python train.py --arch="swin" --model="masked image model" --dataset="crops of objects in photos (Visual Genome)" --train_examples=123503 --image_size=48 --crop_scale_min=0.5 --horizontal_flip=true --method="simmim" --mask_ratio=0.6 --loss="l1" --norm="rmsnorm" --norm_position="post" --activation="gelu" --mlp_ratio=6 --head_dim=32 --fused_qkv=false --bias="none" --qk_norm=false --parallel_block=false --inner_norm=false --drop_path=0.1 --patch_size=[2, 2] --depths=[2, 5, 2] --widths=[96, 192, 384] --init="lecun_normal" --residual_init="none" --optimizer="soap" --beta2=0.99 --lr=0.0027 --beta1=0.9 --shampoo_beta=0.99 --eps=1e-08 --precondition_frequency=16 --max_precond_dim=1536 --one_sided=false --adamw_lr_other_params=0.0026 --magnitude_pruning=0.5 --steps=10800 --batch_size=256 --epochs=22.4 --lr_schedule="cosine" --final_lr_fraction=0.05 --warmup_steps=540 --weight_decay=0.04 --adamw_weight_decay_other_params=0.01
Rows from block 6, named by matrix and row number. Rows with one number belong to one attention dimension. Each number is 500 + 50 x the weight over its row's rms, rounded and kept within 0 to 999. All counts start at 0. Numbers have three digits each. After the name is the row's rms in percent of the matrix's.
# v: window attention value (model.blocks.6.attn.v.weight, 192x192), inputs 96-143
# proj: window attention output (model.blocks.6.attn.proj.weight, 192x192, transposed), outputs 96-143
v.13 106:520500500484594500500528498475452536500518412482500500500500468500432604508424500520500501451613547500486500476456551579578507512500438508606609
proj.13 103:500500530500410500529399486500371500500500510500569500500502500478399409500500432590500557404500440500570500556500478500577500502500500500392500
v.14 096:500500493500590628500500500500500611449417527605500500500500516500500500500500500432552500525500500521494500500485384500423500500500422433500550
proj.14 098:500500420542393447463403500500434528483500490509500520380532619500433500503500500556396448390500500500478500500500500500615500600432527447500593
v.15 111:467460502438500500367500439500572500500500500500446559500500500504398500500500521500469547520507601500600500491433462500500533500518520500529500
proj.15 098:563500500469468448500461500439500500557463500562549449529500500500547437336547500500500563500502425529424500417585500500439471489500500500500500
v.16 113:572500500561500559530487500500524511579500500500498500449500500456589430416578500530416575500578500547466500500383500516500500439549500459531500
proj.16 092:500500500500500388500500466500500500486500438500511462652500500500500500500597500500500422500464606500414500500547532500683453500500500597500422
v.17 104:500547433500500393500475536517493454463500500500557500552500500604590500475515451460579479500500500500393553500500500500500517400510500531540500
proj.17 095:500544522500479561517466500500500500465585388500500583346502500428500500500500451500520501478516500634633527523500500505500367540610500442450500
v.18 094:500381529500484500500500500500500464500500500549564391500500500500500555500500500500500474480500500554500500500500399443500348500500500500450558
proj.18 094:415543500500500500468475500449500500500500319500500551505478467500500500500500500500517500500488500500598536500500360500510524547500568533444500
v.19 118:500500500442447500500557500463500516500407434500450500500446500402594463500567555575500618474515500500500522500379500536603500500500568492500500
proj.19 097:500500420526500369518500429584500500500500500500632500500500500500434500500500500442524380500500466500436465500547500500485500500500497563558500
v.20 108:518500500658439439407444487549500500500434454500541500385500444523519500500500419513500462500500500500404500447500500416500500500500500500500500
proj.20 098:500500500500544552600632481420500500420500500500420500500500541500455500500500499610500622443500432500500500610495500568565512433498441466500500
v.21 106:560499500500537503596605500500511500533406512500500402411616500500433500551507500500500401466511415387500487507500437505495520421500500399476451
proj.21 094:484519427627500584500500500500558500500445500480500500555500481500500500367507500500460584499486569500418500500500518414500400500631500500500521
v.22 109:502448489500500444460500526500482457392642500500500500500525620464612500507500500651500500603500477466431500512633551500500500500419622540500464
proj.22 095:500500528500500500407410500500500500500402500470543568507439414500500556500500500541599495500468500500422500500500500500440500500500501500564500
v.23 101:500500520500441500575493565500500500500500595500375510398490500500500500500500500448483500500500482500561512500500500416500553500500449500500500
proj.23 104:500500500573500500500500500500477500509403500500639405500435500500548500526472500500519550500500500500453398500546559538546500472480500500500500
v.24 116:570544456500473488505550501500543454387500572500522500500598441500486447500384500569500500561488456552500523538597485500465453500458500507500500
proj.24 096:500405500500500528406596428500500500500500412500478500500411525625500500455500500500500500500413414500527500542422500542532544500585457500367443
v.25 099:500537377296616498500500500453458547431581500500620458500500500500474500536452500520433500500473500552450555500500500441500390500518460456604513
proj.25 100:500449500582500389500400528500573500471500500500500500500500471472475500500500485486500500458547500357500500500500500555500474476500500480430500
v.26 099:408566446500500500500500586500375500456500441500595487492500500547394500457500500500537500540500500500630494500561409529500491500595527489500371
proj.26 090:500448545500558487500500616500593500500500500500500500494555500500500500620543539500500500500500500500500500530500500500500530500401500514500561
v.27 101:499500631452566500591500552500500500500358607500500575434500455500500494500500398500537436500500452552500500439413500572500500500539500500500600
proj.27 088:500500500669432500500500500511540427458500459500500500500571627500562500500500507500500500389500500500506591500500586500500440500500500500500500
v.28 107:396500417401558558500530500500589500500581487500500500500500338500466500508500500430500519438506500500637500468449500499500500500500454460500500
proj.28 100:549585466500460498500500397500364500501382444507514500500500500500500500500500500500500500451500500558569500526500426661405500462437500539468522
v.29 099:580500500500500539500522500500572500496589500592440500500500507500500626473348529547412560500500574500560566631509500500526500577500500382553434
proj.29 109:421500490418500500458500586500500500560500500500500500500500565444500429482528500500500529481500403399468500500558500500500649500500506526500500
v.30 090:478522500500562500500500500578500567500630588538507500500500394500497635500489474500500412500500560500504500423483416500510482574500500434500566
proj.30 080:500500427500500500500589500442500351500500500608415503500500592500500597396500500456500500500537500621500500500484578555477500500500500500558449
v.31 101:600493500431628500588576470500458579577437619500500544500452431500500500428533435455500506500598400500471500468430419500419554500500526501624500
proj.31 098:439598460500432500535596597500456500500500500518500373394500573500472500500399592500500563500427509500500500483500638653500500500525423502500500
v.32 097:553500536530545500500570500472448500475440523500500500500500500346500493500500323500444516590566500500500500609526477524500405500523392500500500
proj.32 092:495500500500559500500500500500500435419500500343500486469500500480568500500500500403500405500381500322451500420511500475497500500524548606500500
v.33 101:417412500500500500500548519500567500500402565526500500550500563500442615450500500500500500500513559500500500500500500500500500500500438494500500
proj.33 094:626500500640500500403502500500500387500529462397407500457500530570444413500522500500466500465500568500500514505418493500389486500429500500579500
v.34 107:500500500500500500380500500500500575500626546393500587557525500449500500500500510500458500500536500500457500538500500460421500500500447530414500
proj.34 094:500500500630500500500364500500520500500378416500500500530500613500500500478500448442539500500516554500500500500584500500568525500527500500624341
v.35 100:422526500500436500441500500467500500500500500500500500500500440500627500500476500456500500500500500560584500500500582500500465500500500500500500
proj.35 095:500500579533474562500652496555412500371500433500500500500433500500500500500500500500509500500500500500479500483462579500500503500500500500500500
v.36 091:464493516586493520479565317500500500500500500500467500615416500457500549500504421568500476500375542564500500582657500500500500500500500500460500
proj.36 084:544500500467500414495500594460404576553462500500500500500500434613500500435500500389500500441569397393500513500500585602509500500500500500500500
v.37 096:500500500500488553500500500500500500694417500420500608500500592500500398516500500500500500500500500426500421500468500447500500492636531545500521
proj.37 088:475557416615500500500464538514500500423500435592472410376516686500422500500436500500500500500563500500470509500500425520578500500500500433500406
v.38 103:422596500500500515411500487500496588416500500524500457500500449500500541500502500500352500500586518500466500500500500565431500500500579440500414
proj.38 107:500399500500495524580500500500580500605500513449444500506500406500500500357433500554500500581474500500435469500498500500500453500500500500527500
v.39 108:500381401499500530500406500530500463500467500500500500500376500557500611500500570500500543500500455500500500500508500406500500536500500500423506
proj.39 104:500500500567500500561500428500582500500397537500500500500481500436545500442500500500500408500500536500500500500500500560500500500500457522500500
v.40 104:500487500500500439500500500435500444564369500366551500500500619386421500361493500525619500574500500500346484500500500500500528554500500500399500
proj.40 094:526500500515500541537500362500459500500500601551500583500583500539500470500532500421485500500500500542500558567568546371500500500421500500500439
v.41 092:500637500500500500500604459500500500500500500372500419500500480556500384500500500599500601500500500500449484358402477421539407404589500500500500
proj.41 097:500387500530500500510384608500561370500539500594500469433482524500497500525500537539500500454500404649619541596500576650500556500500500500576551
v.42 108:500495551475561500632500500500500500500496454500500500403500500500520500421500551500500500500500500500500500500500500465466500500500500500500500
proj.42 099:500500442500531496500500500460500500442444500472500605500500657485500500533534500500471500564581453500441500478500650500500500500500461510526428
v.43 106:579500543470500483460614500500425570500477500500500484505500500500500467500511439559500500500500500500473500575435500500422500409500500415500500
proj.43 097:500459619579500324500449500500500500500500470522500600550552463500649561472500561500458537551500500556500500500500482500500540500500500500500560
v.44 096:500500594500500379587536500500500626553500465500450544488500500457500500447674500500500540599636500500500422642466500493534500491591345523555500
proj.44 091:500371500584676500418307393404500500494500500500500500398500500545500500500487500500500500461500500500438439500357616566500464500500583432463500
v.45 093:500447500500500412500541500500455412500500500383500443482500473521500639410467500386500562583500578506421518500603563500500500500500512554561493
proj.45 092:546500525370402509500564500551542500500500566646500500500500386500519500559519500500545500595526451507661500500500500500500500521596500518584500
v.46 095:500500493500497500539475500463500500288594461500500462500398549500500500500480560439439439500583500567454500513500545461553500414500500647513510
proj.46 096:500400613500500497500500498566454500566500500500579422500531500500500500497500440500607500528500529384500500500495583500544500563500500500552500
v.47 111:500500500500500500500439484500500500500500500449620415470469559500500500500500500500500448500500500500415500571456500432500622504500518500398594
proj.47 107:500500623500500419500500354492500548500500500500521500500542430420509583500500531332500442452414523527500500423541500503500553500443500478500419
v.48 091:519393500500500604444627500378500571584500500562500644542500500407500500500434500500556492500500500512609500500500512365500500573500500500498500
proj.48 097:500500500500402500500500500593500558500500465516583500469600500500500500500500549510500379601500592500429500500588500398500447516445500455500500
v.49 104:452500457500500353500408500515485500500576581400500540500500500420521500500500547467525500466498500445447440500500500500702464500528522500534464
proj.49 117:605500582451506554500537500477430534457450498500476522500549544579494500500500500452500485446499509500500500576581584500418571500483451500481500
v.50 098:449500500486500561530500500475641500538500500500500593500500500508500500500500549500481500466500500469500547500500500560586621485517500535387500
proj.50 110:500500570463524578500583500500373500500500669500479500500500510604500575527500465479500449544500457500500477500500500500500500611503500500663500
v.51 098:500408500500604500473456500427500440535474500475464500500546410500500500500500500500500500500602500554512502500425500500626560500500500500541500
proj.51 106:500500418598500533500391500500462500500500419500500517500500518540448500500500500559533487551530626500395500570447599476500500500498500471431423
v.52 107:546500602500500615500448400500500500500466500500500500500500500500451554532500350500500500523500475523500500505500642536500622500500500425500500
proj.52 100:431542486500500445500507572490496448573557500500548442500500500500500438429500489500479500500500519579500500500560610500500520500540566545696500
v.53 085:500500500450500441500438500500502500478500500500641500710500500500505422452500500500500500500559500500500500536405500500487425500500407592500536
proj.53 092:500501500459684500500578437588500468500500500500500500433500574500500500500534423462499430500500500500500470528500580379474594512500475424427500
v.54 101:384500633500500500470500500500645603559542473416500500555568506500500676500500500500490500500500511500500494500500629427500476494524500500500567
proj.54 102:538500500500385579530378500500405570500536599500500392574500500511471480561438500500500416500500500500500500500500454500516500372353581500589500
v.55 102:500573575461500500500500500496500563500500574500500628500500500492471500474500508623413500500500500500469501500370500500500500500500500500500500
proj.55 109:500440569500476500500500644546581496500500405584500500604500568394511389500500474500500601527500500500614500354500357474500561561500421593440500
v.56 100:500500500500338460500500500500437500559431500500405500500500500406509500387404500500559494480500491500500482500500500589582536451456524500461403
proj.56 107:500407519697500404500500500550602500500379500500500411500490397608568500486500551500394527538585500563473500500500399470440500500438500552500500
v.57 098:500500582500439500500500508500500577632499547500462505576450500389500500500500568506500589500372500500500500431500449500500500500500625562523352
proj.57 099:500500534500548500500554594393554480450578499500500536444582381546500545500500499500500498500500500500500567557500461500431410500419384500500582
v.58 095:500500404500500408500574490442500500496500500500500500574500404500500500422572464500573644458502443500500531500578500649500500500550500500500433
proj.58 104:500500500494522599441491388500500500612499632503490502500337383527390500416500602500435526500500403500500511500496454484500500348500554536541518
v.59 098:500500500641500624500385558611415500452450500462500500485433547500470452500500500560628500500628500486500500500500532360396500500510434564472550
proj.59 088:540500399500592417510440466372500500444500487577500500500500620500389500500500500500500438500500500508500439605500500500558500500581615444604496
v.60 096:500549500470421500500483500589433500500500453528500605500382644497511570486500437540481500586500485500500500500550500410437500500530500500573500
proj.60 113:538498500563500399500500500420500500589500572627500456404573500393472500500500491474500500539419567392473500500500619410557348500472500500398500
v.61 103:409405500500405500506432500419538500449565500500500500500500536433511500500490500500461392500550500500500406407500500500594500500500542500500500
proj.61 096:500542632500539500500568533668513500500500500500521500500500500500500500500567596444500628500500500500500567549486500500593594577500428548500460
v.62 097:433500446500500500500500500417500563500450500500471404586410580455443415577500500607500500557566541521500500561500652500505500500500574505500442
proj.62 104:567460462614454500500471500506500500403500419500479551386495500432576563500556500500456500500500417500500500528457604529531428510500500500519562
v.63 088:592611500470500500561500460500500605500500378500578500500500500464508500432438500603441424500578500500500479653542500500466500433500500500500500
proj.63 086:439374500500576500500500632500500425500500418500401500500500513435500500500599500500500460544405500412500562559374500495450500473461500586500500
v.64 096:500500630500523500500500500500526428412430483500554500455500532500500642527375505500500378558570500500500489581500500441500497500500452464548500
proj.64 090:433664465634541431458424500500500524597520500549599432440500500589500500500500465622374559484500403500355500398500580500500421543430473500500418
v.65 088:500500593500500500611500500500500500547524500449500455500638572480500500500500500532500478537500484568484500572362500500500500500500535415500693
proj.65 092:500500444633509596377505526500500522531462500500550588428447406500521516500443467492536500623500500478500500500500500500458500460454458500493500
v.66 101:500500411500500563500500486500513500414500500498340500440500424372500417588471500507500500500419414484500500500563407555500500435500500500471422
proj.66 099:500500619500492555456565500429499386500510500500550552500577623500332500500500500451500500500574500497530500500500500468576500500419500500500500
v.67 079:500579580500500389500500565492466493500443623410500470451521500520500567500500500478500500500446500542578488500500500502500526471339500500500595
proj.67 090:483500386500500578500448498500500596500500500514514529500506525500500500500500500500574410500613500541500500500484500500500500503591500479500500
v.68 090:500500605473500581500500500500500500500500500500582522500451500500500613489500505471500500500500357397395500416500500448500500500500334437448562
proj.68 086:500500500540559507500581500569487642440405500500500500467399425500468400590563500597615587500500571500506500500623500507500500424463500631608500
v.69 092:500500476480500388500500500631500458567500500500500481500599570500500614468453500540474500519500500500500509500500619539426561500556500523500434
proj.69 099:500486454491458488500528500500500550366505437500521500511500500405500461500500500500661446579560500500519442500455500500477430536503500455500600
v.70 083:439500525545554500557484500593596433589500500500551471500500436500604538436461399386561500431500500501500431500500500500500538500561500517500500
proj.70 096:500500500500443500466500500485500584500500566500500500500500552468500611500500565507500471521500500500500503500543500528500442556500500500515569
v.71 082:500505452500410464500475454500507500452461500500500523500450578500500465518500500500500586519483500547602500500434467500453388531500500500545500
proj.71 086:383464500500500573500616500500500452500500473500500534500500500485531425458500549458500500373485500500368500500500620575528500414500500546420500
v.72 092:550567551500617438546500500500559500474500467474444457507500500500520545500500500550500500479576468409500508500582500489500500500401420500434445
proj.72 104:500587435547500445396500500500373535526500500520597414500534500566443365500500500500500500621500500461500500500500446471500500526500604500500512
v.73 085:500500500398589500500500471500500500397530433500396500405412500501537500500397423500500500500578347541500500500437500500500573417500423500500552
proj.73 084:500500500448500500500441399500483356500506589469638500441500500500500500500500500575500560514500500500573500500368562602500513500500500500500500
v.74 086:470500593500524561545502531485500500371500469559500500436500565405500482563615500500388597500500500446500529500500486396465560432500500513500500
proj.74 087:500508500560500500500500500500500488555500579500398500443500500569587500444500500500500500455500449500500525437500543550582500500530500460500414
v.75 086:500500567453500532434422500531417500401500535567473500607531500500461500500500500508500500457379500500576524485629500500420500500421500428428500
proj.75 095:500493500550500387436500446500546500568500434500500482425500585500500480482472500393500500549610537500500500500500559393581500520500500500566504
v.76 089:500500388500463500500500500500620500500500500379426472500500437516500500381500500500500500523500543467500500500500500500480570424552475500500629
proj.76 097:466464628453500500548359518500518578500500500500500606500500498412500500500500500500500500500500500500483500500545500511500500585409527500592512
v.77 083:452500464427567500540500561500543500448500365552500442500500602500500500609580368694482500500500429565500500532500500374525500500595500500493500
proj.77 102:561537604547500500500500500541433500539500500500583500522500338500500500500472500500500500500500652500571534500503500623534459500435365500500500
v.78 082:516460467500569500500586500500500491500500500489503513500500500592410500408500451500509407500500500584539453500500500500473500522500500500500418
proj.78 096:419500500500451500486425500500500500438500431500421598500500546390500500500500449500500500476500506440366507378605500500500590476458500500500539
v.79 094:383577566437500500500394407500500500500500414556500477509337457373575474500558500500500500424434500516500500443500436500500500545500500422500500
proj.79 099:500645432381500392500631653543500500479556500500500486500550549548601500466415500500505444472568651500383519528616464417500500541588420500500403
v.80 079:435500500385485489463419573500484329500500500454571531628500590436500538503500583500592519500500565562488557500500554500434500396404500500500524
proj.80 090:549424455547523518486500500500555591500379552546500386500500500608500449448500356407529500500431480500435460438574448500535395542549544500500457
v.81 089:608473500580434586439500475495434491500534549500500533500500500542500500500500541416504500469500397500500500468541500500547465465429500500504500
proj.81 092:362396513500579598500560500500624500500484500457447470500500500483494446516500500500500568500448475500500500426438500500500520502500500452500527
v.82 097:500577500500497376482500574488557500427500560578500500533500508467549531500500446500552500500500500500412500500500500500549500500500500500500500
proj.82 104:500500500335444558500348501569500565558500407500500500500500500502500500500500500500465559403500542500508500551500500500469423508500500461547500
v.83 082:500459625500446623567500500576500564500405427500500529472431523465444414475544500586500527500500500500490500531461510451500500386500588500500500
proj.83 090:430500375445500500427569609486500474416587594500500500500500434500415591500500585500500500554556500416449556448500500470500482559500500500445500
v.84 091:425500464500500479541500500500500487500500500500500500500500500533500500524360470422404559500377437500369500500500554500436500589443482500500500
proj.84 093:500500610500580377500419500500500500406500562500500500500489534500425427500597356500500500500658655500500500500481500500536500415400500500500500
v.85 094:500500500500417468500500500435500500500500500500452514500500500500571500500500500663500500566500500500522436606500500582500500500500584317500500
proj.85 101:515500497618402641500588601555500500500500565420500415588500445561500480500500500500511504395496629500580500520549500500500488500530500438379394
v.86 086:500500500423500443500593500500500398355500500442582413548515500500607397517477500500500418456500519500500459379500500500500444555479500500475500
proj.86 080:449500465643473500500452500500500556496485500500500538324500500417500500500523427500500500500500500500500579594500512500500500500500500540500500
v.87 080:500447500500500500416538325500500500598500595500500392500500500430588500500500500500500445500512464452500500500574484433500586494500445500500500
proj.87 091:445648500577606500534500595500500500500517430500500562386488519500500675500541500613435485542567551500547505655521500500500487551500500503500481
v.88 087:447500500414453612493500500500500500355561535500589457389500604500500500500495500500500574500522620500500500500553542482464455500500618500500409
proj.88 099:500500394585490500488500452502470500522492534500400486617568486400500563500500532500469460500416500500500537500531471502500500500500500500479520
v.89 089:500535512526401500497530500533500500500500500500500500500500500500500500500500481521421400344368536500399513580580500572455500500500500546439485
proj.89 091:476483500500446599500360616490500500500531500500500500500500632452500420357455536474575559500500500585500393517500500500572521449428500500500569
v.90 079:500500647500500609500500539459623500500500500391560500456500444500500435500500401505500579473541500500446378500500636500500500528615397500432500
proj.90 092:500579392500499463500500456522565500500500391581500481500500500400500500408486609420442481614490500476536655616539415502488500500500500500500500
v.91 112:637455500500508500527500450577500500500500500500500500540500488444493500462500576392560446500500437432500566377500500466581500352450460500500500
proj.91 096:500505500443610500557428500368603431500537555500448500500501500500500441456541551500360500425500448528500500415500500500500500555543500565500536
v.92 083:500500500500380500500418510500500500500445500500500442500461500607500500520410463500500424500500627540500399500500500500561500540487500500552500
proj.92 101:441608417500500420433500500547500500500500500500566521500500500432482500500500500515500500416500470525500500549500435485427574451500500500500433
v.93 081:500472500419500618500500481544500500500499500500500444500489500500500500500541500479500500500500500588608500503500485549500500500500500500500500
proj.93 095:414500500596500500603500500500564500500500500453411649500500500476520500456500500500561500500500500500500500500500500448441500500581518493500500
v.94 090:500500500575500513393582500500500500598467500472547500628500500500553500397500500500458561415500540500500500536500500500500438588500500555440500
proj.94 097:500394553581537518500500500500500554478500440500421500459576578500500405500500497500469500601467500438411500500584500500500500483500500448500638
v.95 084:475500563461500500500567500464500500500500500500422525500490496500369577464438433500467500490552484563500500607500495500576588500576500500500500
proj.95 092:500500366383500500487500501500500545488500500500500442500500432554500463500643500500615500500500425500500515476420500518456500579500500500575500
v.96 090:605500436500464456500500607500511500500500500516500500539500514500500640435500500500543445500493500510500500513595500500474500576559500500500343
proj.96 106:453500502468500580483500500585582500553566608456500442510582516500534409565500546500500500500498573431500393560571550500567483500489436613512568
v.97 082:500430500499450406393529602552448424500399500500528500500500498500435500630500579500500500500500500500500500500579500463500500500381411500489605
proj.97 079:500500500500500587500500450445585515500627500500500390500500500639581500324500500500515555500585577500500476444500500500500500500500500500500500
v.98 102:500670500549500500546500500513500500500500500540500484503500501500504500443500500484402500500518500500413468500500500500415500500494500378575583
proj.98 109:500458500395500570543500500480500500570500509418500540500502567555395500500500500559525500576398390500563500500500500500500500500608456500498500
v.99 113:500500500473571500427500467500551500500493432500500500474447500590467399500500500444500500470457406490448500500500558475624384500455500505500556
proj.99 108:537500452568500422500434500500434500500500500500500488500584424500528590480500501500500418500500622471500478500500500500373500500574500500500437
v.100 084:500587500388500568437500500461501500623500500500500500501500604500464500435500500480500488536500500500627570500367500500500350366454500412500500
proj.100 100:554380400500500500500500400574500500414516415500500500500500438485501500500531500469484500500500457397286464477540490500500650500500500576500447
v.101 090:513500451465500454400500500425500417500636480500578577500500370626500560517488526500500500500500500500500500547500567442500500554500456580446576
proj.101 101:413592454500500561620485500588447500500433628500500530469526500500500500593500444461500472510525543500539500500500500492472500500554500508593447
v.102 094:413500453474500500500500500500438450500499518500524500575500500500500447500493500500547500500500439626547500616604554402500500500500500580531555
proj.102 106:496500538556498426534500582438500550441500580500491567500500500500554541404463476500513599500500500500500500512449389633481495500500464527402500
v.103 094:500443535500500500500500500500500500373519557557535513500575500500412500500357427500500425500500500500494583500500523432500464434500431454437500
proj.103 103:505597537500501500500635500545500683520456603432500500500472500547607500481500500450500526500466527500494500556500500500476500566500500500608581
v.104 103:561500462500552508500589560500548591500500509500500500425500500446500501500387506562520500500500539468629512390440500500500500563540431404500500
proj.104 104:558500528500596500492500448479500411500500500500500567500500500481500500499606500370500412573463429392327586500585509422467500453500500659500500
v.105 094:524520500500500569533562482500500584552409500463500500502458500435420520500574508597500524500500500500670623580500471435500500587418500500524569
proj.105 094:457500500449500520500500500500520521500539500500515629500529500462512428500500474444428544500500548576500500500500500543500411500500500500368500
v.106 096:555500474548642500500500446500500431550500500500500554500500500467500500446500488428398500506500522470500552500502554635500573500464521500472500
proj.106 099:418547533611440494500500610500468596500500506544500500500500565612500500544468420618500500486500422500500500500445564372618500500379500500500500
v.107 106:440429500513575479416500500493500497500586500413450467500500500500470500500471533635474406500422500486500377500506434500577500616498500557429500
proj.107 101:499558556496500500623450500500499500521500402603636512500500500500516500484500500422500491500568500532500685551500500500500492462500512405511500
v.108 113:492500419500564500500500557500500500500475444506500500546500571574500476676416500500582456500500411500536500549572500419513500464500500500500500
proj.108 105:457500500538500500500500500500465500500500507594500521500500362465490521440500500500500500506500544438375500500500500500500571510500533495500463
v.109 106:500500555500500500500500500500428445500517500500521359552500500500500606500586564500506422553500413469500605500574500617581482543500500501500500
proj.109 105:532541485500500368500500531500500500468500500538500511474500533500500461421404522500473500399500463581458500438500452508500520466500500447500500
v.110 101:500500500550619500449607500468500429628390500500500500500542443552438530606436500500500469500500421474500500500473500500563500408500500378500500
proj.110 093:500500500500500500500500635540527599461500500500500461500500500500500500379500510500423500480500552524500500500597597500492500651486500524500500
v.111 112:425478500557500500432445410549500514434500437500500500515500500500589516480500420535500580500496500500476388550583500508500500500500500540434504
proj.111 100:621500500423500524640500637592500505584500527500491466541535472500525500529500500460583402500432534500500575538500500500500455500472500500550517
v.112 107:500562413500500500449501500500440500500500500500500529500582500457420613512365500574500440412500443500436500500595500500547500468500497500500500
proj.112 096:500554500440543500500500500500572500455500537458500468502499417500650500517500500500580444607519500500500500519500500464389564465500448500500500
v.113 094:455390473500576500440500596515529500575500500459523431500542523500500622500500599450500505500500500500500500568515500478492500500500519594500453
proj.113 097:500684500500456500476500500500387566426500500477500500500595500526500491506466443511500500539652500500543436500494577500500511558500500470500500
v.114 091:495573500415500500500554521392500500455456500500511536476500557500590500500468500566535500500500500500500508500420437500479354500500462552500486
proj.114 101:500510500500493500390392404500558500536516361604482463511500521361427500500500500450500574500567500411500434424500536473585535500500500468500500
v.115 096:500444500548500467500459513500500500500577500500500490421500408471637569500486630500473500456500500500500460398402392500500471344500500616500480
proj.115 104:500617500562500500415531568500500500500500500500500572500500500588500500500515456500559500579500649463500500605552548518500500534500516441379500
v.116 093:500500500500500554500500500500538500500559553388500500500625500500535408500434587590516500518669533500500583500500516634500500500515500457500500
proj.116 088:500488500500500440617582500500453500552500467543500505500500500588500500500637539500500623432342500500500400457562552409482500500455456553585500
v.117 108:500500514495478500473500500453500500500500503411500500610402500500459620500500500636500443500500500635500478412571536549500493448538581500566500
proj.117 105:500500500500500500548500500500500516500500533526500423436483500500500396477599500451404599341500584500597500589500527416523556500500439565513423
v.118 117:500535500466500500457500500500460542500518500500500473539440500600516429584436462500501501500421500454500500500500541500500491500468475629500500
proj.118 110:486500377500433552556500500561500500488463396500551500611500346492500630526426500500500386500534554541500429500500465500500500500556500405593500
v.119 103:617500551601500500416500500456500500500500424500500604500462538500500500601418570500667529500500500587500442500500438567500500500500500500581542
proj.119 103:396500446514500555500500500537500441543500419500511500584500500500573502406593435500467500496409500407458544534426617500451492479500431546500500
v.120 095:449500542500567500500500469500490500500500500473500455580447561664500500530513500580442386452500500610500500500499543510508486500422472543500500
proj.120 096:500500505500444500586621500500500639500500500520500500537506457383567523500481500409597570589500500544542414548432500500500500500500500500500564
v.121 124:564500500500518500483539457567580522607500500549500624500500500500500491500500548411500465500500554569500403500334412500500500535496500500550554
proj.121 110:480500623580500602397500563360379500433443500493500458500500500571420470500500500523500677481579500500500630500500576468512500500494500481500500
v.122 088:469500500565500365560500387500500435522500500600385500420453541500500500500439522376500500499500500500512500613500488500500500500500592438500560
proj.122 088:500487500425522500307532500500579500447407414390538508500580613500454500500500500657605433500462456500500500436500500500500500500582337533500500
v.123 087:460582425574500455591500412500500408417469460448484500500515567517500366474534500462500500500560512408497500614500500500500500500500478564500449
proj.123 084:573500500464500500439471500500500518575500500616500500386503500500500523479397500626500500500500374500500500421500421500500495413500500412500500
v.124 083:613500475500500480467426500500427500500500500526500452522418500409500500389500500500580500500418557500500500500500500500500500538500565500551500
proj.124 089:483398454555448500559568491472520500500544500500414500577574500514500500540500457550500578500500397536546500541500502500500500500500500500390523
v.125 100:500500422552495500500500459500500500500500500424500520436563513500500500478570441500592457445500500500500500536500500536500595500500448551500506
proj.125 103:500484591569500500500500500500500438490514500526500500519418500500461500479382440500451569568452500500550488437500433424500496462511500408476500
v.126 097:500500535621500500500565500500536500427500500500623553377443500587462441365500475500620522500500500500500448500500499467486482500473500392450560
proj.126 095:393487500500500449440500500500380500577500457500421387500500500423496500500500559500454500375413426500500617414500500500452500500500500498500359
v.127 099:511500500500567500500500500500456498500500433500433500409500475539500500581507421500500500482500503500459521451536575441500500500500379570604500
proj.127 081:591500585500486500500500545500500500500438551500592492584500500500539500500500500527599436517407500500575500580445500648475500524500439500447500
v.128 101:385500500500382514507500500555500463426500471500466547567590522531530511661458518459448463500444525458433430500500500581500599500500500393502500
proj.128 116:604500500577606445500427443414576500556439500500500442317500486428500422462557470499579500520602500500500489524500500442553403473471500560415567
v.129 104:435554456508500500557572500484424500495500605500500501537638453596582597569385482450507481500500375500500535500554514500500500537420500548500526
proj.129 113:492341544538500500500500500535609500500500500615508444500500500399500438372461500500500549500500528487442466444473499500476500408503500492500500
v.130 113:436500500431406550500448445567500570526500435526618500570604453500598449537569500442506500429500500535512500579419500500567500500458500464508574
proj.130 103:527500500506631500500539500429500413410500594500436563508395500577500549500530500534500500574478566500500500437500421482500500459478500645507500
v.131 100:500500500500500387500499438503597500470500485433500414595518500637546500500521500555411448500500478500500411543500500500541500500500500375500475
proj.131 102:429547500366500500500500500500350500488500569550500560439500500408500399545500491500500572500500435500500500366500500500520454500500500641567550
v.132 106:500451614559566627454500500500584500592510540500500500500437544366500500500405459500500493408460563552500500557625500487535515446456500562500453
proj.132 105:500500399624479465500500387500438500500545393480500403492597445531500503500561500511500527500500467487500500473380534575500461562576503429500500
v.133 112:379500469485567500491483593500500488442514479500500475521490500536500500500474444569453498488449500543474451614464500500500500500500500500607572
proj.133 098:595500519500500435500562426444500500616500553500500536401500588500502500500604484420500598500475500432527500500500500500540500500500500563400486